A small image classifier, trained from scratch.
Model: 1.43M parameters, 24-pixel images, arch nf_resnet, norm none_scaled_ws, activation relu, depths [4, 4], widths [64, 128].
Training: adamw at rate 0.003, batches of 128, held-out accuracy 62%.
Data: trained on photos of plants, animals and fungi (iNaturalist), 155796 training examples, 32.9 epochs.
Rows from block 5 of a small image classifier, named by matrix and row number. Rows with one number belong to one channel. Each number is 128 + 32 x the weight over its row's rms, rounded and kept within 0 to 255. All counts start at 0. After the name is the row's rms in percent of the matrix's.
After each channel's rows are labels from the 100 images, of 14976, where the channel reaches its highest value: "top examples" is what is common among them. Only what is clearly more common there than usual is listed. The data: photos of plants, animals and fungi (iNaturalist).
# convs0: first 3x3 conv (model.blocks.5.convs.0.weight, 128x128x3x3, standardized in use, each kernel summed), inputs 0-127
# convs1: second 3x3 conv (model.blocks.5.convs.1.weight, 128x128x3x3, standardized in use, transposed, each kernel summed), outputs 0-127

convs0.93 088 [114 101 107 120 126 101 120 152 167  38 149 176 162 165 157  38 170 140 136 115 107 138 128 116 127 133  98 153 123 113 179 187 113 140  95 129  78 124 139 152 119  42 137 147 132 213 134  84 120 112 183 112 151 172 157  26 142 107 146 118  77 134  95 124  83 108 136 105 132 119 127  92 126 138 172 149 131 157 171 115 126 137  74 137 104 120 123 134 148 119 126 128 122 165 130 126  86 118  68 100 114 159 131 141 129 113 113 203 123 144 156 140 159  40 108 124 138 182 179 134 141 128 155 115 139 150  71 133]
convs1.93 096 [108 153 147 110 159 147 112 121 140 175 118 151 165 173 120  68 125  96 148 136 141 178 161 108 115 131  99 158 137 185 146 139 163  58 134 175 157 160 130 112 138 148 171  76 146  68 149 185 118 191 149 112 123 159 125 124  96  94 142 148 125 105 162 118 134 154  96 152 126 147 123 152  97 154 102 124 202 121 112 126 141 137 155 145 150  87 121 141  83 177  79 132 136 161 123 205 102 174 170 180 107 135 171  90  95 126 181 162 114  72 206 132 130 128 120 145 176 119  69 170 157 156 144 123  89 161 196 164]
top examples: order Charadriiformes

convs0.105 095 [159 139  64 125 116 153 152 158 210  83 121 130 125 153 172  76 145  82 113 123 136 146 132 153 171 172  92 165 115 126 155 149 107 152  80 107 140 111 124 156  80 126 149 134 127 164  98 150 148 124  78 147 161 126 126 135 123 161  77 120 110 151 125 166 129  83 125  90  97 147 149 102  36 207 142  95 151 118 105 139 158 147 106 108 162 174 139 155 132 125 149 125 150 109 123 106 101 123  52 153  97  67 125 156 118  65 137 151 162 125  24 125  72  85 144 122 164 146 148 114 127 104 134 136 175 123  53 105]
convs1.105 087 [155 114 163 118 175 151 130 118  90 111 158 123 166 125 165 131 140 128 112 157 155 139 143  90 100  75 100 139  79 103 194 140 223 135 161  98 135  83  87 132 129 163 113 102 151 119 105 151  96 150 146 139 137 121 129 178 133  91 134  87 122 120 107 119  75 169  46 141 167 152 148 159 163  69 126 171  97 179 168 130 109  99 172 121 129  93 199 152 167 136 113 167 152 138 130 128 144 118 187  95 168 157 119 130 125 154 125 179 190  96  88 120 141 112 127 204 143 180 115 176 143  72 122 165 171 127 122  89]
top examples: order Passeriformes

convs0.102 104 [ 97 150 129 123  97  81 184 140 159 129 117 119  88  93 116  96 187  72 113 130 139  94 107 137 120 118 117 128 107 116 148 119 105 159  76 117 120 108 104 136 120  94 103 175 128 134 144 127 135 164 125 125 110 122 153  91 182 109 197 108 116 118  68 135 166 128 184 114 159 121  95 113 140  73 148   0 104 137 176 133 121 112  97 135 162 149 153 108 141 127  89 108 148 121 116 178 100 183 128  94  82 127 160 168 121  81 110 179  97 122 145 146 137  90 111 133 177 160 105 119 137 117 117 103  75 228  89 185]
convs1.102 101 [128 151 100 163  99 130  75 109 143 200  89 157 164 134 123 110 104 166 115  79  89 120  91 149 139 164 156 156  93 158  76  83 136 130 135 157 121 129  85  75 168  67 156 125 148 139 145 145 118 141 149 157 160 136  99 136 100 151 103 123 167 125 126  71 141 102 133 126 115 179 104 195  74 148  93  95 179  88 153 135 154 124  84  66  95  84  55  83  76 144 111 115 121 158 148 142 111 121 141 107 124  67 121  93 112 133 178 132 119 128 169 112 125 191 153  76  65 121 169 149 120 138 151 137 131  87 170  62]
top examples: class Insecta; phylum Arthropoda; order Coleoptera; family: Coccinellidae

convs0.85 099 [117 196 148 127 134 128 157 138 144 131  97 163  66 173 178 108 150  77 168 120 140 155  80 126 117 144 117 177 143 124 109 152 109 149 133 130 127 100  87 177 135 116  33 135 126 153 151  40 170 104 122 160 144  95 153 100 123 128 172 160  95  91  99 139 126 109 134 109 108 132  98 139 117  55  83  92 157 101 163  58 113 161 128 157 134  98 148 181 176 125 180 137 125 174 132 161 142 166 122  51  89 122  74 136 119 139 110 142  89 128 169 102 132  63 149  99 137 109 132 153  97  79 174 133  85 145 133 159]
convs1.85 086 [152 144 154 135 142  68  96 121 119 103 110 125  83  76 141 126 128 156 161 114 127 100 178 125 170 130 106 101 149  89 152 138 131 122 163 132  76  15 138  59 181 167 150 101 131 133 185 122 120  72 163 101  54 138 139 102 117 180 126 141 171 156 120 131 141  56 112 130 122 115  77 164 133 158 145 124 100 104 141 181 152 127  92 126 125 125  94  83  76 174  55 124 111 101 200 176 124 126 127 148 128 133 115 129 190 122 142 114  78 118  85 146 150 146 151 146 125 148 109 123 148 159  71 155 133 117  77 104]
top examples: order Lepidoptera

convs0.30 077 [136 126  72 152 132 104 133 116 151 117 111 150 160 133 165  49 153  68 118 116 166  76 104 156 147 100 154 149 130 111 129 154 143 127  94 105 113 158 132 173 112  84 106 159 111 170 128 130 160  87 139 158 125 131 203  69 106 133 152 191 100 158 104 114 100 142 140  93 123  93 123 109 112 137  67 220 141 173 185 115 161 163  99 134 150 120 103 105 109 121 134 124 154 151 157 128 121 100 102 165 120 129 110 139 160 100  55 127 154 168 163  61 126  53  69 156 110 122 210 144 129  96 146 154 120 188 109 154]
convs1.30 080 [134 105  96 105  65 141 144 144 128 193 140 148 146 115 121 100 142 114 183 121 101 153 134 189  83  90 164 152 103 107 141 171 163 114 145 125 129 102 126  96 112 151 120 158 135 126 112 106 135 135 169  91 156 197 120 160 191 104 162 150 104  80 233 152 195 150 125 163 110 108 173  77 142 139 176 137 137 106 177 146 127 168 148 170 122 109 154 166 137 143 148 144 102 182  99 113  82 160 119 107 160 150 137 132 126 110 182 104 131 125 178 182 117  64 131  88 125 180  75 147 130 162 124 204 171 126 141 151]
top examples: class Aves; phylum Chordata

convs0.107 087 [147  95  69 107 125 179 158 144 153  65 105 155 109 115 144  80 166 169 121 141 162 175 126  89 166 132 131 106 135 117 104 135 116 129  81 100 150 183 106 146 136  97 107 178  86 176 179 122 157 106 127  59 141  75 138  88 121 177 145 121  93 123  96 222  94 128  81  69 139  87 170 101 138 150 105 164 125 154 145 130 160 121  56 107 114 110 139 105 148 132 104 125 130 178 129 143  67 168  94 141 132 121 121 165 159 108  97 154 126 114 107 153 124 122  32 144 148 149 185 100 122  94 140 160 133 155  98 180]
convs1.107 093 [124 158 165 143  87 191  94 141  84 179 114  23 139 112 133 114  96  91 144 105  49 170 136  96 147 168 160 141  58 131 120 187  74 178 125 167 117 142  98 174 122 202 135 135 166 114 151 131 174 143 142 128 128  88 146 120  78 114 120  73 145 151 156 117  94 108  96 186 171 119 121 134 111 129 152 134 109 123 140 141 133  97 164 123 113 125 145  95 129 126 170  78 123 152 130 126  84 184 118 119 103 156 134 102 114  90 130 153  99 120 114 131 175 132 190  99 125 133 143 180  56 180  85 107 170 143 108 135]
top examples: phylum Arthropoda; class Insecta; order Coleoptera; family: Coccinellidae

convs0.39 074 [113 123 124 124 145 113 125 101 118 113 130  89 123 161 121 119 183 113 151  72 105  90 183 144 127  92 156 155 132 126 156 118 154 109  76 103 116 169 184 140 157 111  74 127 152 141 158  97 152  75 111 199 130 128 131 124 128 104  77 136 100 172 134  52 100 143 145  77  91 120 167 149  63  77 119  60 106 125 148 106 132 129 120 184 137 101 118 190 131 100 153 111 129 166 127  99 112 170 123 100  95 158 170  99 178 129  72 159  89  91  93 177 123  59  70 168 119 135 174 157 156 151 139 172 124 179  98 165]
convs1.39 100 [135 131 141 130  67 121 109 121 125 136 195 116 113 113 182  50  87 114 147 103  95 140 164  99 117 148  89 128 108  92 141 110 100  80  62 195 157 112 126 156 134 138 105 111  90 152 131 102 108  99  71 100  89 128 135 112 102 170 106  63  92  92 152 121 128 104  83 168 142  80 131 151 102 104 101  98  72  93 125 159 114 124 152 109 119  89 104 122 118 129  92 113 123 142 164 152  89 118  62  78  99 115 134  76  86  89 141 116 127 119 123 105  98  56  97  49 126  69  41 109 127 130 108 151 143  89 152 139]
top examples: order Lepidoptera

convs0.50 080 [114 124 112 116 116 125 124 158 196  96 155 130 130 183 128 100 149  64 103  58 108 106 124  99 191 174 127 103 131 163 151 138 162 137 125  97 129 101 140  49 103 120 151 134 145 133 169 117 154 126 150 182 179 122 161  73 127 130 121 152 148 169  98 129 150 146 168 170  92 132  74 110 126 116 130 228 152  92 146 143 173 172 135 131 124 158  83 105 111 105 131 105 142 170 122 165  99 134 112  62 131  88 110 141 121 115  96 228 123 105 163 130 125  89 133 121  75  93 161 142 219  96 144 138 100 118 130 115]
convs1.50 088 [126 166 159 121 188  98 179 138 126 160 220 159 160 132 174 143 132 109 140 142  93 148 126 167 194 124 167  91 125  79 136  98 125 152 141 112 142  97 144 158 120 143 139 125 192 101 151 166  94 126 109  97 122 109  92 155 144 179 188 199 104 213 124 160 105 190 154 124 210 143  51 128 139 141 141 140 119 170 184 144 151 140 109 120 156 137 170 119 153 119 160  98 133 142 152 188 126 136 153 136 197  98 167 143 130 130 128 141 157 159 144 143 153 127 156  96 143 145  94 138 192 132 141 112 176 131 111  93]
top examples: order Lepidoptera

convs0.98 089 [102 137 109 149 138 156 135 132 113  13 103 132 145 170 139  86 134 158 147 193  81 146 115 151  99 117 123  97 124 161 119 189 104 180 103  95 167 110 155 113 116 144 129 129 124 139  92 135 141  98 142 172 105  51 169  95  95 128 129 144 113 137 134 146 129  84  93 151 149  74 133 146 176 205  75 201 124  77 157 125 152 114 108  99 154 147  85 134 141 151 108 129 148 207 137 153 102 147 126  93 151 171 125  75 142  74  98 188 173 116 130 117 125 116 102 136 138 159 217 119 122 114 115 114 146 103 125 162]
convs1.98 105 [140 100 130 175 148  89 116 182 110 159 165 163 135 164 140 110 117  99 126 207 165 180 128 150 134 117 115 157 145 109 124 202 115 139 144 117 153 143 124 172 142 240 112 134 185 106 157 128 189 147 128 138 123 148 118 158 130 125 147 130 128 169 135 132 154 140 136  93 132 143 132 135 144  95 167 154 146 102 113 105 116 178 141 171 167 103 159 156 165 163 181 159 173 166  51 120 134 156 117 187 194 168 160 186  86 123 145 137 153 158  99 165 105  69 181 153 173 122 118 123 102 163 150  89 110 168 106 153]
top examples: order Lepidoptera

convs0.44 094 [124  89 136 119 136  85  99 187 109 104 160 123 123 150  99  95 115 123 182 155 182 129 148 132 147 101 157 106 156  93 114 114 172 165 115 138 148 117 216 112 115 125 115 117 122 112 140  96 194  93 142 162 106 105 182 124 140 147  82 109 121 103  63 148 160 120 129 124 105  97 132 144  67 153 144  12 158 119 186 124 151 112 123 134 148 175 128  79  98 146 130  66  78  99 151 121 140 114  79 109 125 127 139 121 193  90 122 113 100 168  86 152 144 110  65 196 113 137 133 105  88 109 134 140  60 142  87 102]
convs1.44 087 [111 123  95  74 156 135 119   1 124 128  84 130 148 136 150 161  92 133 185 143 108 137 110 158 131 130 175 144 123  95 129  97 128  60 139 156 107 180 110 152 130 104 118 136  97 214 139 122 156 141 153 124 105 113 153 146 136 126  53  79 154 108 103  63 157  92 100 127 176 136 129 141 132 125 150  71 105 113 114  84 210 141  75 179 151  49 154 126 158 120 135 165 110 157  94  98 140 177  93 106 128 143 120 156  74 120 130  91 106 117 128 154 119  84  87 132 156 107 132  93 130 140 175 123 154 150 105 134]
top examples: phylum Arthropoda; class Insecta; order Lepidoptera

convs0.125 132 [173 148 171 164 167  72 167 149 150  92  88 121  92 108 114  57 118 105  72 135 143  85 106 194 141 129 155  70 132 113 152  61 134 138 171 107 157 133 102 114 162 137 127 171 127 131 131 130  81 117 128 123  85 146 142  89 176 125 201 188 119  95 159 122 129 113 127 129  60 115 106 112  99 138 164  33  79 131 166 106 133 161  69 142 151 153 134  62  98 154 122  96 111 132  93 147  97 131 149 127  80 152 179 111 156 137 141 142 119 105 155 162  87 110  83  99 101 103 120 149 179 179 104 137 125 143  88 135]
convs1.125 112 [102 137 140  84 128 145  85 188 123 160 123 109 159 164 129 152  97 154  72 154 135 120  95 143 136 138 161 151  64 140 129 115  99  49 102  97 161 128  89  83  96 103 106  65  89 139 100 104 128 176  87 105 141 101 108 148 142 127 136 144  76  99 138 142 115  72 126 153  98 138 103 187 116 129 117 110 152 131 150 139 151 151 100 135  67 165 116  53 133 164 136 187 137  99 102 105 129 126  71  80 119  92 131 114 146 128 155 178 193 144 166 128  71 185 160 107  94 119 117  76 181  94 132  81 103  68 143  81]
top examples: phylum Arthropoda; class Insecta; order Lepidoptera; family: Nymphalidae

convs0.5 099 [129 121 213 126  85 127 170 100 142  79 184 126  99 114 122  72 104 139 145 183 105 131 169 139  95 182 125 137 112 144 166 125 157 117 132 151 126 156 139  83  96 119 141 120 100 154  54 105 104 171 169  68 141  72 118 101  56  95  64 156 139 127  86 153 118  98 163  91 136 173 139  69 132  93 153  87 116 132 144 138 121 132 108 169 133  92 101  83  91 114  53 126  97 127 150 127 109 175 103 152 163  91  97 172  90 146  46 170 170 133 155 113 120  91 128 146 146 130 174 141 108 158 147 128  96 143 136 120]
convs1.5 107 [195 122  85 140 121 128 141 130 112 120 144 120 124  64 123 179 108 128 152 120  57 125 112  63 180 119  78  90  97 126  92  95 128 109  70  68  76 141 122  88  76 122 135 115 101 131  73 118 124 108  96 125 122 103  42 181  83 123 121  72 154 123 114  79 110 106 137 171  74 133 169 124  93 147  95 109 189 100 125 113 130  75 120 130 156 149 153  91 162  77 117 101 139 113 108 105 125 114 134 116  69 108 137  67 118 134 126  41 120 136 132  91 106 159 132  99 146 110 160  64 110 137  96 139 119 143 174 150]
top examples: order Passeriformes

convs0.106 104 [162 174 131 136 140 116 148 155 155  89 126 135 147 120 129  98 125 119 138 137  95 108  98 150 132 157 137 110 103 140 149 172 129 113 186 127 132  71 158 108 146 137  98 157  93 158  96 103 156 114 149 165 128  85 180  90  72  95 132 157 125 115 116 144 122 123 136 159 102 112 107  96 157 135 103 209  69 135 134 109 181 132 126 173 148 115  55 141 102 157 107  95 154 191 100 131  59 171 117 105 147 155 137  94  82 122 100 166 174 136 169 104 117   0 137 113 166 120 203 167 152 116 107 114 153 159 173 149]
convs1.106 092 [142  92 157 189 144  92 147 113 116 144 139 133  97  98 170 126 128 122 145 180  98 151 137 152 153  62 161 133 140 116 172 124 121 182 154  89 166 148 117 172 146 226 158 159 113  72 149 101 106 112 116 124 141 137 126  79 127 143 126 173 118 203 139 112 169 127 128 182 153  83 143 110 197 170 103 162 177 119 124 145 115 182 112 116 182 165 215 113 161  91 165 123 133 174  89 154 143 130 138 132 170 152 128 174 145 154 133 154 109 129  67 138 159 133 157 146 138  88 116  99 151 182 127  81 145 146 156 181]
top examples: order Lepidoptera

convs0.15 086 [ 90 172  92 167 132 146 159 153 151 110 125 105 135 171 153  94 158 112 104 135 111 109  96 168 150 143 144 137 123 177 138 146 128 171 141 138 121  86 117  95  97 119 132 142 136 132 130 155 148 109 184 177 116  47 191  94 105 140 126 130 135  96 152 150 110 155  88 137 158 106 128 108 112 135  82 221  90 163 117 110 151 156 141 159 140 120  72 112 132 130  81 114 172 229 124 131  70 114 112 118 162 177 110 134 151  76 114 156 150 145 118 136 120  21 128 124  88 153 200 164 152  89 107 181 136  96 164 148]
convs1.15 078 [162  91 115 186 172 107 137 151 136 191 144 178  98 174 149 151 122  85 107 163  95 122 156 150 120 108 123 147 168 147 111 192 163  88 125 133 137 162 132 187 141 155 165 153 136  91 147 144 142 127  91 139 146 147 140  83 162 128 112 217 104 199 146  89 151  84 178 124 131 158 100 105 168  71 102 107 124 154 121 193 160 155 188 116 158 130 176 104 163 160 167 178 113 123 100 199 164 148 116 114  82 127 165 164 118 120 137 116 116 125  99 103 170 123  93 172 205 121  89 133 155 138 146 131 164 154 115 124]
top examples: class Insecta; phylum Arthropoda; order Lepidoptera

convs0.83 090 [ 94  65 140  74 111 122 167 167 135  69  92  83 132 162 128  63 134 170 107 189 151 193 115 127 135  74 140 101  85 122 159 117 151 176 110 169 167 156 111 137  64 133 101 115 171 132 153 107 115  83 148  89 137 103 148 119 128 168 107 105 131  90  70 139 111  81 162 137 104 150 141 164 137 153 134  94 138 163 124 118  93 147 136 121 142 164 141  96  98 115 128 131 155 169  91  80 112 104  99 131  31 102 147 155 158 124 138 134 118 181  91 135 168  68 147 155 163 125 206 109 103 156 124 119 123 179 184 103]
convs1.83 101 [ 60 154 137 108 109 122 131  91  96 145  83 157 139 184 185 160 121 121 174 114 171 140 144 133 110 145 135 127 123  49  77 149 115  81  88 127  90 149 101 176 153  77 194 118 140 130 164  94 146 145 101 120  83 187 135 132 130 181 105  89 160 167  79 139 156  74  77 164  90 133 144 102 132  85 121 129 105 142 106 136 172 117 134 129 130  91 139 134 136 156 128 185 137  82 181 114 114 166  83 132 124 115 169 156  85 135 135 113  54 110 121 135 166 135 139 171 190 112 154 153  67 110 180 105  80 136  99 158]
top examples: class Insecta; phylum Arthropoda; order Lepidoptera

convs0.19 107 [115 146  78 128  84 116 139 100 111  97 110 107 124  98 127 121 191 143 169 159 113 164 149 103 139 126  83 143  98 147 131  97 137 114 128  81 172 104 173 146 151 111  96 136 155 106 143 109 217 109  81  80 172 119 111 115 107 129 114  67  98 124  94 154 132 139 178  97 192 168 126  66  97 142 141  21 149 179 135 141 184 155 164 111 149  61 134 132  96 102 142 114 157 135 106 123  69 168 108 125 133  90 134 146 152 133 146 114 114 182 121 119 104  69  98 131 142 149 162 184 128 134 187 103  85 167  84 109]
convs1.19 092 [108 115 146  70 142 136 140  89 115 149 228 122 130 203  89 122 103 138 107 103 135 135 172 147 170 145 108  80 110 129 139 110 187 104 139 112 177 185 161  58  97 124 120 156 102 143 115 130 155 186 114 148  98 121  88 145 138  77  86 147  88 162 146 151 107  80 109 126  91 124 124 155 132  83 157 103  52 156  91 140 135 100 163 137 124 103 139 100 130 147  99 105 195 145 158 138 119  98 141 102 120  70 118 118 110 174 133 108 146  37  92 104 123 102 123  76  88 111  97 142  76 119 125  74 104 124  87  96]
top examples: class Aves; order Passeriformes

convs0.76 104 [158 120 114 102 133 119 191 134 129 123 166 108  53 149 133 134 141 115 144 157 165 157 149 105  97 122 128 130 193 142 137  92  86 128 119 141 151 113 190 136 175 123  95 102 106 108 126  53 125  82  71 111 103 103 118 101 144 170 113 190 140  91 129 111 161 105 125  67  88 184  99 115 148  77 148  56  89 112 140  92 158 181 108 122 155 141 156 147 192  95  53 152 107 147 202 118 109 149 102  73 149 140 139 128 152 123  78 152 154  81 152 104 138  80 109 108 155 152 122  77 130 144 175 110  87 165 116 138]
convs1.76 091 [152  76  93 187 146  86  87 175 143  93 106  91 107  99  62  83 129  78 136 113 155  93 150  81 167 145  91 114 120 152 105 143 126 121  92 145  63 123 117 100 124 124 152  82 156 141 111 101 156 109 127 147 132 140 155 141 106 132 122  91 154 153 105 131 103 131 156 141 126 144  74 163 130 121  95 146  59 137 144 149 138 122 104 124 109 207 132  58 160 150 117  73 116 106 171 142 147  81 113 147 103 110 105  73 158 129 133  81 119 130  81  54 112 136  87 151  60  98 129 102  57 114  54 135 124 203 130 116]
top examples: phylum Arthropoda; class Insecta; order Lepidoptera

convs0.37 075 [157 113 136 155 104 149 177 174 191  71 130 136 127 143 130  41  82 137  98 131 119 101 141 140  96 179  80 131 136 163 128  84  84 136 128 136  97 172 144 138 153 115 122 170  86 135 137 157 115 136 198 151 136 101 122  92 136  59 105  95 109  82 107 187 159 108 156 103 108 154  90  95 121 153 111 204 136 174 121 156 110 160 129 110 123 151  90 119 116  81 114  51 188 138  89 126 100 123 146 104 145 130  94 160 100 110 113 208 103 133 101 151 121  94 114  93 117 128 201 166 164 127 167 147 181 108 152 117]
convs1.37 077 [226 143 142 103 179 128 160 146 123 141 112 164 117 131 139 109 135 109 128 119 180 121 141  99 181 133 159 176 164 145 167 129 111 163  97 115 159 129 152 106 131 149 175 102  90 117  99 122 122 156 146 157 176 150 116 152 138 192 122 168 129 181 127  93 107 135 191 100 102 129 147  99  91 119 136  84 218 140 139 146 157  67 127 122 106 236 133 115 136 101 193 154  88 147 144 157 126 135 191 161 146  96 146 157  84 119 123 165 165 113 151 134 165 114  88 106 181 176 148 162  85 147 116 178 103 154 121 107]
top examples: order Charadriiformes

convs0.71 123 [127 114 113 142  89  88 177 159 160  89  79 150  74 120 161 122 152 145 127 123 102 107 160 143 132 189  61 126 135 118  99 126 134 142  65  99 154 170  90 151 116 139 163 141 177 148 138  88 124 123 131 128 164 161 149  95  98 123 113 107 120 213  63 129 156  74 153 141  85  93 128 101  54 138 135  76 104 130 199 130 141 163  86 125 188 143 160  99 133  48 131 136 113 107 171 134  87 139 139 131 179 120 123 171 119  64 116 116 108 149  77  78 145 119 126 108 175 128 188  78 117 156 128 127  94 134  93 116]
convs1.71 116 [129 101 114 121 125 102  88 104 129 108 159 133 103 150 107  74 190 106 117  76 148 134 148 118 129 101 112  68 157 129 108 119 141 116 134 117 146 165 142 125 105 137 150 119 171 120  78 213 138 112 128  98  98  99 159 129 116 205 167 112 118 155 144 161 123 195  84 122 161 124 119  90 136 109 161 139 147 155 116 126 107 127 134 145 129  50  83 167 144  91 137 118 122 162  94  99 154  95 209  97 161 126 141  79 161  93 103 128 125 129  69 153 132 158 124 148  50 167  70 149 114  20 159 164  84 146  90 146]
top examples: order Passeriformes

convs0.70 121 [160  87  96 126 138 149 122 149 153  51 118 194 106 170 173  92 104 122 144 133 154 145 109 138 116 151 134 136 133 105 129 118 128 142 107 101 130 152 132  92 141 164 169 113 134 132  87  84 158  94 169 116 139 128 160  92 117 125 126 153  99 152 174 134 135 116 113 159  90 177 135 135  97 150 131  31  99 101 128  88 144 163 162  85  62  83 194 126  61  89 106  70 138 154 127 170 102 120 134 109 149 123 199  96 136  64 118 177 121 122 126 132 177 112 120 106  76  91 118  66 154 171 115 194 105 135  83 180]
convs1.70 091 [130 124 165 158  79  98 127  93 188 135 144  67  85 124 161 173 138 110 162 106 114  86 101  89 108 137  40 109 131 164 140  61  76 108 102 106 115 121 178 123  98 100 120 127 112 107 133 221  70 136 116  96 109 109 152 121 108 112 142 179  84  74 101 106  71 121  79  97 131 101 148 136  87 132 143 138 129 141  87 165 111  97 100 119 129  38 104 127  87 136 137 113  72  74  81 110 179 101 127 155 136 127  64  98 120 134 135 181 127 129  83 110 100 126 178  94 131 131 125 112 130 131 110 102 124  81 141 140]
top examples: class Insecta; phylum Arthropoda; order Lepidoptera

convs0.120 082 [157 127 151 159 108 155 117 188 188  73 132 149  86  95 128  32 142 174 108 146  91  92 119 170 121 113 123 139 166 173 127 207 120 113 146  80 140 118 180  73  98  78 152 176 114 134 139 128 158 110 129 180 138  84 176 111 117 132  87 135 103 165  67 144 112  83 171 132  67  91  84 139 152 204  99 154 146 151 121 117  89 144 142 133 151 102 100 132 142 125 127 123 137 145 142 166 108 108 125 129 126  28 111 123 158 119 129 181 132 124 145 133 114  95 115 109 129 117 185 106 103 138 129  81 101 104 104 182]
convs1.120 081 [135  74 109 128 132 116 179 171 134 143 146 108 132 148  92 136 133 137  96 120 113 217 144 134  69 129  88  97 151 105  99 177 125 188 109 112 133 134 202 162 111 123 100 136  89  82 121 118  54 138  82  78 135 159 139 135 152  93 157 154 112 144 125 134 182 186 127 127 155 143 161 102  90 134 146 122 154 114 132 196 119 107  92 172  90 111 106 153 118 169 177 108  43 115 128 108 126 162  88 164  70 232 165 112 115 162 135  88  99 141 164 173 149 132 134  98 143 139 163 158 130 166 100 121 125 102 113 132]
top examples: order Lepidoptera

convs0.7 113 [ 89 119 156 112 125  50 127 102 164 121 229 149 153 133 142 114 111 141 129 112  57 134 149 130  58  97 137 122  67 160 153 158 161 118 110 160 151 144 107 149 135 117 144 147  83 102  72 181 105 133 138  83 128 117 123 115 125 138  89 195 170 177  99 138 132 126 141 124 139 130 138  32 142 156 130  85  85 131 166 189 151 130 109 147 120 123  99 117  90 113 102 135 140  98 122 103  60 129 129 118 145 175 160 187  70  55 115 130 187 159 155 108  97 118  78 159 129 137 153 127 182 139 120 100 111 124 154 113]
convs1.7 105 [ 88 106  92 139 175 148 140  86 108 129 124 135 135 108 129 173 110 128 200 133 139  87 135 106 198 126 142 169 112 108 126  71  58  90 206 143  96 184 145  94  81 119  79 128 150 129 151 183 111  69  99 150 126  73 102 139 131 154 213  95  89  96 138  99 151 139 100 201  91  66 105 107 127 120 147  91 148 128 130 124 133 118 127 136 124  95 154  85 146 130 130 121 173  97 153 161 116  72 127 128 142  96 106 140 156  99 136 144  65 100 183 108 111 153 151 124 111 126 128 111 129  83 105 164 112  95 206 148]
top examples: order Passeriformes

convs0.60 098 [117  89 169 166  91 116 122 106 137  91 134 119 138 105  87  91 121  76 125 165  90 129 147  91  87 169 144 157 136 140  76  70 160 143 161 152 128 186 131 113 131 126 168 111 136 123 163  73 145  57 115 167 121 136 139 107  99 139 162 127 170  96 115 179 149 125 129  93 147 124  97 120  68 154 119  12 104 119 173  96 123 175  44 110 169 172  86 136  80  90 143  85 116 121 176 123  99 157 128 135 113 160 134 114 164 126 117 164 134 130 135  94 100 113 109 146 139 108 170  68 161 130 144  83 136 185  71 145]
convs1.60 089 [152 106  48  99 107  86 120 104 116 165 114  95  60 107 129 174 118 133 124 116 103 104 119  85 153 120 120 153  96 121  71 174 185 111 109 106  83 128  95 105  79  94 133 120 128 134 103 136  98 129 106 117 101  99  86 116  63 142  96 112  69 134 116 100  99 132 127 127  61  92 128 112  91  94 154 126 149  93 132 126  92  48  78  63 127 124 137 110 147  66 139 110  80 109 140 208 144 115 145 145 112  94 111 145 120 145  98  68 121  98 164 113 126 142 233 118 121  99 132 134 155 170 105  83 100  92  97 121]
top examples: order Passeriformes

convs0.79 125 [105 150 132 126 100 119  98  96 152 110 124 130 114 124 143 106 149  76 115 167 111 141 103 147 152 227  65 119 137 125 147 140 126 172  58 122 195 175 184 181 155 114 109 218 102 200 128  98 154 127  94 148 107 163 148 106 138 128 131  95 118 154 128 157 106  90 127 163 126  97 105  96  96 142 136  39 107 115 119 115 154 146  97 149 118 110 109 127 105  63 138 101 164 121 161 127 101 144 121  85 111  81 100 177 159  90 113 142  99 177 100  65 131 124  83  73 117 101 134  93 105 104 194 106 160 138 129 115]
convs1.79 116 [ 86 141 151  77 139 169 143 129  71 135 115 124 134  95  65  78 152 143 126  81 110 142 101 128  87  71 104 107  82 147  68 102 134 111 148 108  62  56 155  91 148 130 149 129 117 149 196 174 128  80 100  69  48 129 161 160  73 147 131  89 111 120 160  95 137 150 138 139  90  81  91 150  72 114 127 149 132 133  88  50 120 114 111  93 124 166 151  83 180 137 101 136  90 146 104 153 135 132 118 127 160 137 108  81  73 106 172 126 169 104 107 132 142 131 139 171 138 152 129 163 132  86  73 124 116 143  92 114]
top examples: phylum Arthropoda; class Insecta

convs0.26 097 [171  74 124 134 154  73  82 183 131  78 105 148 118 127 125 111 156 113 146 190 159 137 148 135 147 113 151 134 145 105 190 124 112 167 104 117 144 160 145  88 105 192 113 120 190 117 121 114 157  95 152 127  93 112 153 110 102 118 144 126 134 158 144 100 149 121  98 131 114 142  63  86 109 140 155  70 170 175 108  89 144 151 161 142 144 148 160 136 104  99  98  69 116 221 142 123 130 123  46 131 152  95 112 136 105 102  87 147 112 110  55 185 148  50 157 104 102  87 132 123 121 152  91 173 119  87  86 178]
convs1.26 088 [200 150 107 102 135 129 126  93 127 133  81 125 115 163 215 171 102 108 122  96 132 150 113 130 107 205 129  72  85 107 179 112  83 134 154 141 110 161 119 127 136 125 125 137 112  97 169 156 100 103 155 128  99 149 139 133 161  85 141 144 109 131 109 176  84 171 163  26 130 147 148 107 120 141  60 114  44 126 147 154 118 147 190  66 141 147 136 154 136 148 126 106 145 105  65 127 160 148 130 109 122 126 198  90 144 129 126 136 159  94 103 111 150  88 123 108 115  94 101 114 107 127 116 117  85  59  54 105]
top examples: order Lepidoptera